config = dict(
    model='class-conditioned image diffusion model',
    dataset='Sentinel-2 satellite tiles (TerraMesh)',
    train_examples=145000,
    image_size=64,
    horizontal_flip=True,
    conditioning='class',
    arch='dit',
    objective='epsilon',
    cond_dim=192,
    targets=['main land cover'],
    num_classes=9,
    cond_dropout=0.2,
    norm='layernorm',
    activation='silu',
    mlp_ratio=4,
    head_dim=64,
    fused_qkv=True,
    qk_norm=False,
    inner_norm=False,
    patch_size=[8, 8],
    layers=8,
    width=320,
    positions='sincos',
    optimizer='soap',
    beta2=0.95,
    lr=0.0026,
    beta1=0.95,
    shampoo_beta=0.95,
    eps=1e-08,
    precondition_frequency=16,
    max_precond_dim=1024,
    one_sided=False,
    adamw_lr_other_params=0.001,
    grad_clip=3.0,
    l1_shrink=0.03,
    ema_decay=0.99,
    steps=17100,
    batch_size=64,
    epochs=7.5,
    lr_schedule='wsd',
    decay_fraction=0.3,
    final_lr_fraction=0.1,
    warmup_steps=510,
    weight_decay=0.07,
    adamw_weight_decay_other_params=0.01,
)
Rows from block 4 of a small class-conditioned image diffusion model, named by matrix and row number. Rows with one number belong to one neuron. Each number is 200 + 20 x the weight over its row's rms, rounded and kept within 0 to 999. All counts start at 0.
After each neuron's rows are labels from the 100 images, of 14976 (inputs lightly noised), where the neuron reaches its highest value: "top examples" is what is common among them. Only what is clearly more common there than usual is listed. The data: Sentinel-2 satellite tiles (TerraMesh). In brackets: how many of the 100.
# fc1: MLP up (model.blocks.4.mlp.fc1.weight, 1280x320), inputs 0-63
# fc2: MLP down (model.blocks.4.mlp.fc2.weight, 320x1280, transposed), outputs 0-63

fc1.696,200,200,199,200,205,221,174,218,200,200,199,202,195,223,177,192,200,240,200,201,187,201,199,200,200,200,209,201,205,200,199,199,198,200,199,203,199,201,233,180,281,200,201,201,200,200,200,191,201,200,195,200,199,200,198,200,192,201,200,201,211,160,200,194
fc2.696,199,200,197,200,195,198,201,191,186,201,200,200,197,198,202,200,199,204,194,201,200,199,197,200,197,200,199,200,201,206,197,198,204,187,200,211,200,187,200,200,199,199,204,196,200,200,207,201,194,196,200,200,200,191,197,200,209,191,202,200,200,195,198,199
top examples: built area (79); crops (79); main land cover: crops (48)

fc1.605,200,202,200,192,211,190,243,189,219,230,173,165,195,208,225,224,182,188,212,168,231,198,178,174,207,222,194,188,171,199,197,215,191,210,177,181,197,194,149,221,159,212,209,198,187,217,230,188,205,209,204,198,196,205,211,192,189,203,191,205,221,199,199,194
fc2.605,200,204,202,201,152,199,200,173,206,200,204,199,207,200,201,169,198,201,169,200,202,176,205,194,201,203,210,200,179,189,198,200,144,184,199,233,230,201,200,180,200,200,143,207,201,200,198,200,188,205,191,209,201,216,233,200,203,213,199,216,203,186,192,186
top examples: main land cover: crops (43)

fc1.31,245,202,200,168,203,173,162,199,219,207,191,196,206,184,199,236,202,197,190,197,199,180,180,198,181,232,229,203,183,202,213,199,206,201,212,149,234,188,205,198,163,229,220,207,186,210,202,190,225,153,199,213,196,183,181,204,224,207,204,198,195,210,153,196
fc2.31,201,220,149,200,205,200,199,204,226,200,245,201,202,200,200,197,198,209,186,199,200,188,202,193,203,204,204,200,87,177,179,199,197,173,199,200,256,115,202,204,200,198,196,194,198,211,154,200,214,199,195,207,200,199,258,200,205,206,185,198,199,256,175,198
top examples: main land cover: snow or ice (34)

fc1.548,212,202,198,181,197,198,194,205,194,202,265,203,195,202,175,196,195,193,196,231,190,209,202,202,207,201,236,159,195,147,199,179,157,174,207,201,204,195,201,203,203,228,184,208,216,200,173,178,191,210,200,195,189,205,197,224,213,202,210,201,163,216,225,194
fc2.548,200,198,203,200,221,200,200,210,204,200,230,197,240,202,200,182,200,200,215,200,200,177,200,193,199,203,202,200,217,201,226,196,197,206,200,212,210,201,200,171,200,201,205,194,196,200,208,198,199,179,197,174,202,208,199,201,177,199,189,145,202,212,189,202
top examples: main land cover: trees (40)

fc1.299,199,199,199,195,183,200,178,163,203,210,133,200,188,216,218,178,187,221,199,191,211,195,238,190,188,237,194,181,196,202,193,207,197,206,190,185,190,198,196,202,232,206,220,201,202,206,191,205,211,220,205,214,197,184,245,188,193,207,197,265,195,190,205,201
fc2.299,200,191,188,200,202,200,200,153,201,200,190,202,202,200,201,204,200,198,195,203,226,211,201,184,200,203,201,200,196,199,212,200,161,217,199,202,186,200,202,176,200,201,195,195,200,198,244,200,197,187,181,178,198,121,198,201,177,227,197,213,201,188,216,214
top examples: main land cover: rangeland (49); main land cover: crops (41)

fc1.430,206,205,199,200,204,198,267,198,197,198,230,191,205,203,181,229,229,197,189,188,196,268,214,211,188,180,202,201,212,191,206,223,201,198,168,276,190,216,224,193,193,248,177,230,172,194,212,157,192,197,199,218,203,211,170,190,191,203,198,156,215,215,208,189
fc2.430,200,199,188,200,185,200,200,226,186,201,199,201,197,200,200,152,199,200,197,199,202,198,200,199,200,198,203,200,175,207,173,192,150,192,202,203,228,219,200,206,200,201,203,215,200,198,187,200,198,198,196,200,203,204,188,200,197,188,201,167,201,198,185,207
top examples: crops (78); built area (62); main land cover: crops (60)

fc1.718,201,211,200,200,222,204,200,200,201,127,200,199,199,206,200,201,202,200,199,199,200,200,200,202,200,195,201,200,177,195,219,198,199,201,200,200,163,199,200,176,200,197,200,200,207,200,200,200,200,201,196,199,200,200,200,200,198,200,200,181,201,199,199,200
fc2.718,200,200,200,200,215,198,200,201,217,200,200,200,199,200,202,201,206,200,203,200,200,199,200,199,199,202,201,199,169,190,201,200,201,200,199,201,198,200,200,211,202,200,203,200,161,201,208,203,200,199,197,209,195,213,176,200,210,206,201,185,200,200,200,201
top examples: main land cover: snow or ice (33)

fc1.500,192,201,193,240,194,225,207,218,193,213,257,189,174,207,219,180,173,167,170,195,223,184,201,194,206,202,200,245,201,200,203,200,211,202,182,203,203,191,205,209,194,186,241,188,204,204,204,208,205,195,201,203,201,216,185,174,183,182,198,165,244,197,183,205
fc2.500,197,200,201,200,197,203,200,194,211,200,202,199,183,201,200,213,200,201,220,199,202,213,200,206,196,168,199,200,200,203,202,200,198,206,201,180,230,207,200,197,200,200,197,198,199,200,187,198,143,203,199,225,200,206,177,200,239,207,211,185,199,202,206,204
top examples: main land cover: trees (44)

fc1.285,174,172,200,197,165,227,219,169,195,201,185,190,186,192,224,194,199,196,209,219,203,231,193,199,196,199,180,196,226,211,164,204,201,228,192,240,192,158,196,246,192,256,219,210,195,197,214,233,177,216,207,217,208,181,196,173,152,207,193,219,206,202,206,198
fc2.285,200,195,245,200,198,198,199,162,193,200,196,201,204,200,200,218,200,200,186,200,201,273,204,176,201,194,200,200,175,203,180,205,198,212,201,193,201,230,199,223,200,197,187,172,200,198,117,204,176,202,188,192,200,218,159,200,186,225,205,206,200,158,203,228
top examples: main land cover: water (28)

fc1.591,190,197,202,197,200,211,216,215,247,181,211,139,192,197,194,209,233,205,214,177,195,205,211,207,191,190,191,182,182,207,186,208,203,206,189,201,205,225,202,187,199,202,190,195,222,200,206,160,191,256,195,196,208,193,209,203,162,193,199,191,210,231,194,198
fc2.591,201,197,147,200,188,201,201,207,154,200,208,200,200,200,200,185,200,199,209,197,193,201,197,202,197,206,200,200,213,212,216,207,202,189,191,222,172,186,200,200,200,200,245,203,200,200,194,200,204,196,204,207,198,213,222,200,212,185,198,190,198,200,164,200
top examples: snow or ice (74); main land cover: snow or ice (69)

fc1.132,227,169,200,196,200,200,184,200,199,207,224,199,201,199,205,200,201,205,200,200,195,200,199,201,201,200,203,235,200,196,229,197,201,199,228,201,200,200,201,200,212,201,200,200,198,203,200,204,200,207,182,198,198,202,201,203,200,201,215,201,200,204,201,200
fc2.132,199,200,200,199,200,201,200,200,201,200,329,200,200,200,201,200,200,200,200,200,200,200,200,200,196,199,200,200,200,200,201,200,199,200,200,198,200,201,200,200,198,200,199,200,200,200,199,200,202,200,200,200,198,199,206,200,200,202,133,200,200,200,203,198
top examples: water (100); main land cover: water (100)

fc1.620,199,194,200,187,198,201,216,198,200,200,200,199,200,204,199,200,192,200,247,200,200,229,199,204,192,197,194,197,204,159,201,200,178,200,188,197,198,200,199,197,199,200,196,159,199,200,199,214,191,233,200,226,202,199,200,204,200,197,200,201,201,159,201,201
fc2.620,200,200,199,200,242,199,199,209,200,200,200,201,200,201,203,201,200,199,269,200,200,200,199,201,198,201,200,200,198,212,196,200,259,243,201,200,199,197,202,201,200,200,207,224,199,200,213,196,199,199,200,172,200,200,200,200,206,200,201,203,200,228,172,201
top examples: built area (66); crops (66); main land cover: trees (48)

fc1.490,198,204,191,202,259,187,243,188,199,199,198,200,200,201,200,198,215,185,199,203,201,191,200,237,174,241,192,200,200,201,201,206,201,197,199,199,198,161,200,201,199,181,200,298,201,199,200,218,200,201,189,196,190,200,201,201,200,229,200,201,200,237,200,200
fc2.490,200,200,200,200,201,200,200,201,198,200,200,200,200,200,199,203,200,198,200,198,200,200,199,214,200,200,199,200,199,196,201,197,201,199,201,199,201,205,200,199,200,201,207,143,199,201,200,200,199,202,200,205,201,203,200,200,169,200,201,198,203,200,199,200
top examples: built area (63)

fc1.53,164,194,202,194,177,220,187,168,195,193,145,175,186,233,223,201,169,201,234,199,203,221,228,202,214,227,195,180,212,200,153,206,193,203,169,206,202,172,173,203,178,197,233,183,201,215,191,189,177,207,205,203,165,192,209,184,170,204,198,313,196,195,236,205
fc2.53,200,188,205,200,202,200,200,149,196,201,186,204,256,200,200,184,199,200,209,200,206,236,217,181,202,201,200,200,206,211,210,197,177,203,214,215,191,195,202,224,200,201,165,177,157,200,212,200,171,251,192,187,197,191,243,202,152,210,197,203,201,108,204,208
top examples: main land cover: rangeland (51)

fc1.298,197,201,206,204,187,192,208,209,185,227,201,173,206,191,210,201,201,228,242,184,168,243,201,208,201,219,193,215,204,226,215,190,199,195,209,205,185,214,189,210,184,193,204,205,204,204,192,245,132,194,204,180,197,202,162,194,224,200,201,210,204,193,234,207
fc2.298,201,189,226,200,202,201,199,213,196,200,196,203,255,200,200,183,197,199,203,199,195,242,202,207,214,199,205,200,211,210,82,189,213,253,200,222,168,203,199,210,200,202,173,196,196,198,197,201,202,194,201,151,204,187,210,200,183,186,198,183,200,204,198,196
top examples: main land cover: water (51)

fc1.144,230,205,200,192,204,203,214,184,218,201,174,194,210,201,221,206,137,198,154,202,202,199,186,176,224,177,219,201,170,200,230,231,213,200,207,168,223,199,193,194,193,211,197,208,178,207,240,209,211,182,200,206,186,200,193,221,185,208,200,202,212,220,153,195
fc2.144,200,209,199,200,117,200,200,188,211,200,211,200,193,199,200,200,200,202,196,200,200,150,200,200,191,199,202,200,136,201,205,201,193,145,199,205,234,197,200,200,200,195,203,185,243,201,199,200,176,207,197,234,198,238,192,199,183,220,184,198,200,187,205,203
top examples: built area (66)

fc1.525,204,203,201,199,231,211,190,191,202,179,245,198,204,199,184,208,207,196,190,208,200,161,185,192,175,183,201,205,191,200,204,196,222,212,226,183,203,189,233,210,236,196,214,196,146,265,208,237,212,190,198,208,197,174,201,210,200,184,209,208,198,199,168,192
fc2.525,201,203,159,200,191,200,200,202,200,200,239,177,199,200,200,209,200,201,206,200,200,193,197,222,210,196,198,200,134,203,200,219,253,161,178,176,207,199,196,211,200,200,222,180,201,200,200,200,218,201,198,208,201,183,138,201,215,200,202,240,199,195,195,198
top examples: built area (76); crops (69)

fc1.346,230,200,199,215,202,200,201,160,201,229,207,171,200,185,200,216,194,201,202,194,208,176,196,196,212,254,203,134,197,203,210,197,202,203,174,182,220,204,191,199,163,190,187,224,217,201,197,210,206,200,199,202,194,198,189,205,242,217,198,181,207,215,173,206
fc2.346,200,202,196,200,198,202,200,195,198,200,205,201,199,200,201,200,200,201,217,201,202,195,203,191,201,202,200,200,171,195,202,191,246,205,200,199,191,181,200,169,200,200,216,210,199,199,225,199,210,195,204,226,201,204,219,200,220,203,204,176,200,272,193,194
top examples: main land cover: crops (53)

fc1.330,202,199,204,204,171,215,197,200,171,169,212,213,187,183,195,197,221,221,195,187,196,166,218,205,203,213,207,202,202,189,191,129,198,193,233,202,203,187,220,195,199,203,209,187,213,192,176,210,173,196,197,180,201,191,203,196,228,193,205,203,169,201,215,203
fc2.330,200,199,183,200,331,200,201,199,189,200,198,193,201,201,200,257,200,200,205,200,200,266,195,196,191,202,204,200,249,198,191,191,199,225,202,195,178,263,200,213,200,200,200,199,198,200,196,195,205,202,200,182,201,183,168,201,211,218,200,172,199,207,213,202
top examples: main land cover: water (35)

fc1.735,193,202,201,217,195,206,211,192,164,160,209,207,194,212,196,198,215,211,211,218,202,217,215,208,211,243,183,181,203,191,178,207,203,209,180,231,194,197,171,253,243,200,195,225,205,195,203,159,200,231,201,209,239,196,208,179,163,191,200,207,222,193,257,204
fc2.735,200,184,200,200,226,200,200,198,201,201,200,202,202,200,200,173,200,199,230,202,199,232,201,193,217,197,197,200,215,218,128,200,189,251,200,181,199,207,200,189,200,202,190,206,199,204,213,200,193,192,201,160,198,182,195,200,206,193,212,197,202,133,202,209
top examples: water (99); main land cover: water (93); flooded vegetation (31)

fc1.719,216,215,203,151,203,197,189,156,253,199,210,197,204,209,193,214,152,211,201,196,192,214,200,210,196,194,222,189,147,205,194,212,243,218,236,152,191,190,207,195,173,221,213,210,209,240,201,203,211,178,198,177,195,177,207,207,221,191,202,207,213,197,180,201
fc2.719,200,211,192,200,163,201,200,200,209,200,267,200,207,200,201,197,201,201,197,200,202,197,202,224,203,199,182,200,90,214,198,222,203,182,200,212,217,199,201,189,200,200,184,189,218,199,255,200,210,202,197,182,202,160,216,234,192,185,191,230,200,153,176,177
top examples: main land cover: water (50)

fc1.756,198,212,199,189,189,205,261,149,202,204,225,188,199,214,191,198,222,202,200,233,202,213,191,203,195,203,182,209,185,230,156,197,193,197,183,196,189,209,191,203,199,235,205,213,235,231,212,196,235,211,201,222,216,195,195,194,198,221,202,193,204,211,211,201
fc2.756,200,200,193,200,199,200,202,174,217,200,205,206,200,200,200,162,199,201,226,201,200,129,221,181,195,197,199,200,176,234,201,199,178,193,200,202,211,250,199,187,200,200,212,203,201,194,161,201,163,198,204,165,204,190,212,200,205,192,201,196,202,201,134,216
top examples: main land cover: snow or ice (39)

fc1.565,215,190,200,200,198,200,199,201,200,200,227,201,199,200,196,202,201,201,203,200,201,199,200,200,198,200,201,205,202,202,200,199,202,200,200,205,198,201,200,200,192,207,201,199,191,202,201,200,201,200,200,200,196,197,201,200,202,196,199,200,197,198,200,200
fc2.565,201,201,199,199,194,200,201,200,198,200,519,200,200,200,200,200,200,200,200,200,199,200,200,205,199,200,200,200,200,201,200,201,202,200,200,200,199,200,200,200,200,200,199,200,200,200,199,198,201,200,200,200,200,199,201,200,199,201,203,200,201,201,200,200
top examples: main land cover: water (49); snow or ice (42)

fc1.670,230,177,198,164,209,200,210,142,182,170,180,192,202,200,209,198,150,191,173,194,198,244,198,193,219,198,215,174,210,188,199,252,196,207,206,198,269,187,192,203,185,203,192,212,195,202,233,197,204,196,202,203,193,204,190,133,187,202,197,202,214,223,205,203
fc2.670,200,197,215,200,179,199,200,180,199,200,220,200,200,200,200,200,201,201,209,211,196,198,203,181,219,190,202,200,197,206,240,200,243,210,201,208,205,133,201,211,200,206,193,198,200,200,219,200,200,209,197,222,198,225,216,200,177,193,205,200,200,205,199,221
top examples: water (70); main land cover: water (37); flooded vegetation (27)

fc1.596,200,200,200,200,203,199,196,200,200,228,200,197,200,214,172,212,200,200,178,200,221,257,202,175,201,200,200,200,156,240,196,199,261,200,201,200,222,200,199,200,200,201,187,201,202,200,198,201,211,200,190,283,199,221,197,200,209,201,199,200,200,200,200,199
fc2.596,200,200,199,200,200,197,200,179,199,197,200,204,200,200,203,199,202,202,188,200,200,200,204,198,200,200,201,199,200,199,200,199,193,198,200,196,200,200,205,202,202,201,199,200,199,200,199,200,197,201,200,175,201,201,217,200,200,200,200,200,200,200,244,199
top examples: built area (76); crops (76); main land cover: crops (42)

fc1.238,200,200,200,201,208,198,202,200,195,201,201,196,197,172,228,201,200,171,184,201,200,210,199,194,199,201,199,201,200,201,200,205,205,233,200,97,199,204,200,222,209,244,176,200,199,189,201,201,196,216,199,200,198,200,200,200,200,199,198,200,212,199,110,200
fc2.238,200,200,201,198,182,200,200,195,200,200,200,200,200,197,200,200,198,199,183,200,200,202,200,157,200,201,200,200,199,200,202,198,200,226,200,84,201,252,197,199,200,200,201,200,200,200,200,200,197,200,197,208,201,202,201,202,201,200,206,201,200,201,228,199
top examples: main land cover: snow or ice (34)

fc1.86,211,202,187,167,142,191,202,195,197,224,228,195,200,212,197,201,200,207,170,209,197,208,205,219,197,201,214,198,199,186,187,199,192,201,220,195,166,216,202,200,187,208,206,224,242,222,175,198,213,184,199,176,193,204,194,248,209,199,207,194,246,206,206,205
fc2.86,200,199,236,200,223,201,199,211,205,199,212,198,211,199,199,177,199,197,199,206,204,210,201,203,201,200,200,200,126,205,198,199,194,217,201,200,232,185,197,145,199,201,164,208,199,184,243,201,124,192,197,193,206,135,172,200,223,187,209,169,202,201,188,195
top examples: main land cover: rangeland (46)

fc1.695,197,197,190,194,227,220,171,162,203,203,205,208,205,224,211,247,220,188,217,195,207,212,194,178,197,200,183,172,202,169,196,171,194,204,201,218,214,190,202,177,203,209,209,213,142,199,205,165,167,214,201,222,182,200,206,196,197,202,198,178,167,194,209,189
fc2.695,200,199,196,200,184,200,201,147,184,218,203,200,207,203,200,195,200,199,203,201,195,304,202,168,200,196,201,200,200,221,200,194,218,195,200,226,209,184,204,194,200,200,202,195,201,200,213,200,275,193,187,192,197,234,210,200,179,181,191,203,200,273,182,211
top examples: clouds (45)

fc1.556,184,201,199,197,162,238,222,196,195,195,222,219,192,197,222,167,185,192,191,228,199,204,158,201,186,203,172,174,176,195,168,212,172,204,201,210,196,192,194,248,218,202,204,221,199,203,206,244,250,260,199,198,209,194,224,209,140,203,198,208,227,212,193,188
fc2.556,200,202,200,200,172,199,200,224,204,200,205,201,204,200,200,263,200,200,199,199,201,184,200,181,199,200,197,200,142,198,224,226,158,179,200,184,203,201,195,189,199,197,199,185,204,200,188,202,200,214,188,275,199,200,77,200,208,208,210,202,201,140,179,224
top examples: crops (71); main land cover: crops (53)

fc1.585,211,208,204,177,110,195,235,204,193,200,242,228,189,202,194,171,224,236,200,216,203,220,202,217,192,205,204,146,195,196,202,197,165,196,200,204,196,230,204,198,200,201,190,217,230,217,161,214,207,214,203,181,223,193,191,203,147,200,200,197,208,194,220,208
fc2.585,201,200,204,200,242,201,200,216,203,200,210,201,199,199,200,165,200,200,188,198,198,282,200,203,202,201,201,200,197,208,209,198,189,226,200,216,208,191,201,199,200,198,170,187,200,200,257,200,177,194,201,199,204,114,195,199,191,205,196,184,208,199,207,194
top examples: main land cover: rangeland (47)

fc1.410,172,197,201,217,192,198,202,204,208,200,199,197,182,196,182,201,210,199,186,197,196,236,204,229,202,197,227,208,228,206,199,172,208,190,203,234,202,208,213,188,217,208,186,194,216,110,184,167,158,188,200,192,211,231,178,203,193,158,201,200,205,208,208,206
fc2.410,200,200,215,200,223,200,201,208,164,200,189,200,185,199,200,203,200,198,210,200,199,166,199,216,194,202,200,200,329,200,197,190,162,204,200,212,210,294,200,236,200,200,221,225,192,200,191,200,200,197,207,137,200,214,172,200,194,208,198,152,200,200,205,200
top examples: snow or ice (46); main land cover: snow or ice (41)

fc1.445,216,201,201,175,262,188,166,203,183,211,182,220,220,216,200,216,213,231,197,179,203,124,198,206,188,131,168,239,222,181,200,204,214,152,209,197,178,199,230,180,217,180,213,161,197,241,198,227,204,202,198,192,210,195,177,241,229,206,204,149,174,181,209,199
fc2.445,200,200,202,200,208,200,199,191,209,200,206,198,200,197,200,189,200,200,192,200,214,303,199,203,200,199,203,200,148,199,221,216,283,204,198,185,175,204,200,208,200,200,216,233,213,202,191,202,211,199,202,209,200,102,245,200,232,158,199,226,199,193,203,200
top examples: snow or ice (52); main land cover: snow or ice (50)

fc1.85,211,210,200,209,209,188,201,185,170,143,207,224,205,177,201,202,203,204,184,233,187,172,202,207,212,249,199,211,210,205,183,202,194,189,202,203,198,198,196,232,200,193,205,196,194,191,244,218,232,180,200,207,209,171,223,183,199,204,205,203,181,206,169,201
fc2.85,201,200,201,200,216,199,200,197,233,200,238,201,200,199,200,235,200,200,192,200,192,195,200,186,204,199,199,200,198,212,160,199,207,201,202,177,194,165,203,196,200,200,200,206,197,204,193,201,208,199,204,231,200,164,179,199,209,231,198,205,199,205,200,225
top examples: water (74); main land cover: water (60)

fc1.513,193,201,203,199,190,226,205,208,198,179,218,204,196,202,225,187,180,144,183,154,212,228,201,206,227,200,223,199,232,206,196,203,208,205,176,198,203,185,210,202,196,190,191,202,217,203,213,138,198,215,206,201,197,205,200,163,148,200,184,202,230,209,198,201
fc2.513,199,204,200,200,186,201,200,201,232,200,209,200,197,200,200,207,200,200,188,181,223,197,202,209,197,200,200,200,236,204,205,218,167,175,199,231,217,196,200,200,200,199,202,184,200,199,192,200,156,201,185,200,200,342,209,201,170,202,200,189,201,197,199,216
top examples: main land cover: crops (45)

fc1.80,200,200,194,194,221,202,159,186,201,185,195,203,188,221,170,204,206,177,194,216,204,206,207,182,222,218,204,192,208,160,190,191,229,201,217,191,199,201,199,202,191,206,198,202,201,197,197,158,203,218,202,212,189,205,207,200,217,192,201,207,197,199,243,198
fc2.80,200,197,209,200,278,200,200,161,197,203,204,196,199,201,200,194,200,201,214,199,198,203,201,189,216,197,200,200,196,205,212,199,218,205,200,141,220,224,200,187,200,199,195,200,201,200,208,200,187,202,206,185,198,212,212,199,209,189,190,187,198,205,208,198
top examples: snow or ice (83); main land cover: snow or ice (69)

fc1.190,174,209,199,207,213,204,287,142,211,169,196,190,157,198,210,195,195,207,203,202,207,205,195,197,233,203,182,184,189,205,176,200,175,206,161,195,250,174,173,197,208,221,185,209,188,203,218,190,187,212,201,209,195,208,195,147,145,203,193,217,199,179,170,190
fc2.190,200,200,197,200,177,196,200,148,201,200,202,203,195,201,200,205,199,199,194,200,197,43,200,183,195,207,200,200,187,127,200,198,164,198,200,205,193,220,202,199,200,199,217,206,200,200,177,200,178,207,192,205,197,230,214,197,164,203,198,207,200,187,207,224
top examples: snow or ice (71); main land cover: snow or ice (44); flooded vegetation (27)

fc1.320,189,201,206,189,162,244,196,249,207,185,207,214,181,203,198,181,201,177,190,185,211,203,224,194,211,205,225,219,212,197,216,167,211,185,185,201,202,204,243,195,210,189,197,201,229,205,184,175,211,221,201,207,216,223,168,204,167,196,193,190,209,224,197,207
fc2.320,199,209,197,200,320,201,202,208,205,200,180,200,198,200,200,205,199,200,210,198,206,264,201,202,192,202,200,200,195,198,204,271,184,194,200,201,231,204,199,196,200,201,226,204,200,201,199,198,191,156,185,198,198,208,200,200,200,210,219,197,198,197,176,212
top examples: main land cover: trees (41)

fc1.97,198,194,202,200,201,214,187,160,214,202,173,197,204,208,229,179,154,208,202,200,200,196,198,179,203,220,187,211,199,200,198,209,173,200,169,200,198,188,188,203,208,214,201,201,204,210,210,205,203,209,202,202,198,180,252,206,193,217,195,205,186,197,201,195
fc2.97,200,197,205,200,179,201,200,158,197,185,198,207,204,202,200,197,200,200,194,202,221,187,200,172,180,200,202,200,189,181,201,199,181,203,198,224,204,195,201,191,200,200,201,221,200,200,191,200,201,196,182,202,199,224,208,200,179,200,198,191,200,190,197,206
top examples: main land cover: snow or ice (33)

fc1.16,217,203,195,207,300,214,183,198,229,198,257,199,207,207,184,197,194,200,187,229,198,179,204,176,186,148,193,236,209,191,259,190,222,184,209,208,202,201,244,197,205,209,187,199,196,213,189,210,232,195,194,196,197,229,187,217,201,204,212,138,194,223,191,191
fc2.16,200,206,193,201,140,200,199,208,203,200,234,199,188,200,200,201,199,200,199,200,204,170,203,240,186,195,172,200,112,209,168,203,226,203,199,181,213,207,200,168,200,200,257,209,202,199,214,201,238,198,200,254,201,201,206,200,205,180,198,228,197,198,224,211
top examples: built area (77); crops (75)

fc1.15,214,200,202,198,178,168,190,197,197,214,191,194,173,198,178,183,198,235,210,208,198,215,202,217,179,202,202,192,203,209,196,206,158,197,198,200,142,215,189,199,204,179,202,211,251,189,189,203,208,194,199,175,199,183,240,221,221,196,199,206,200,193,260,203
fc2.15,201,199,141,200,214,201,199,200,190,200,192,201,232,203,200,210,200,200,220,200,204,208,200,194,202,205,199,200,223,203,161,200,197,217,203,233,196,206,200,199,200,200,170,214,200,201,200,201,196,194,207,184,202,165,181,200,210,197,208,131,212,199,189,162
top examples: clouds (48)

fc1.367,208,243,200,180,257,199,204,246,207,208,202,179,200,153,189,226,215,181,186,196,220,162,138,156,190,218,208,223,194,222,246,201,213,200,202,177,216,201,203,208,136,194,202,190,176,198,202,194,206,189,199,205,214,232,198,186,218,193,199,195,153,212,183,200
fc2.367,200,219,195,200,135,197,201,224,202,199,194,201,199,200,200,199,201,202,183,196,190,204,200,219,200,207,247,200,196,175,158,201,226,184,200,204,185,173,201,205,200,200,181,196,201,205,200,199,200,216,194,220,201,264,329,199,239,211,200,268,197,216,210,180
top examples: snow or ice (74); main land cover: snow or ice (53)

fc1.496,189,190,204,216,149,201,203,197,162,208,192,227,198,194,200,191,229,233,219,199,197,204,207,213,183,201,166,227,195,219,188,202,189,219,205,267,182,206,199,216,222,203,196,197,201,202,207,238,190,205,201,181,195,120,198,201,189,214,200,207,215,183,230,193
fc2.496,200,188,218,200,303,200,199,191,192,201,185,200,200,200,200,221,195,200,180,203,201,228,202,183,201,200,199,200,175,196,118,168,201,243,201,224,153,213,200,202,200,200,202,192,200,199,177,215,203,194,200,188,202,99,132,201,205,201,208,202,203,134,214,212
top examples: water (88); main land cover: water (73); flooded vegetation (28)

fc1.328,272,201,202,180,206,204,183,207,196,213,188,206,233,199,187,207,202,204,243,194,202,141,204,156,189,199,195,230,202,199,230,198,200,204,201,204,198,225,203,201,179,185,214,161,171,213,199,215,199,195,195,195,189,201,210,202,261,195,213,198,154,192,197,198
fc2.328,201,205,187,200,198,200,197,197,214,200,200,200,199,200,201,199,200,200,197,200,204,269,199,214,207,199,197,200,208,200,183,192,316,211,202,219,204,141,200,211,200,202,169,205,199,199,198,204,219,199,213,199,201,113,216,199,210,206,197,264,200,191,190,193
top examples: main land cover: snow or ice (33)

fc1.477,222,208,201,210,248,189,220,208,219,202,206,164,212,204,188,244,229,192,191,201,204,196,205,202,199,168,206,219,200,198,209,197,226,196,190,196,202,211,201,194,184,237,171,218,193,212,195,192,184,197,196,201,203,214,145,205,218,191,206,133,190,200,205,202
fc2.477,200,201,192,200,183,200,200,189,192,200,210,194,192,196,200,120,200,200,206,200,195,205,202,221,203,200,198,200,177,217,200,199,255,216,200,196,221,210,200,197,200,198,195,202,198,200,213,201,192,186,216,215,204,194,323,199,221,174,189,209,183,210,190,180
top examples: snow or ice (62); main land cover: snow or ice (54)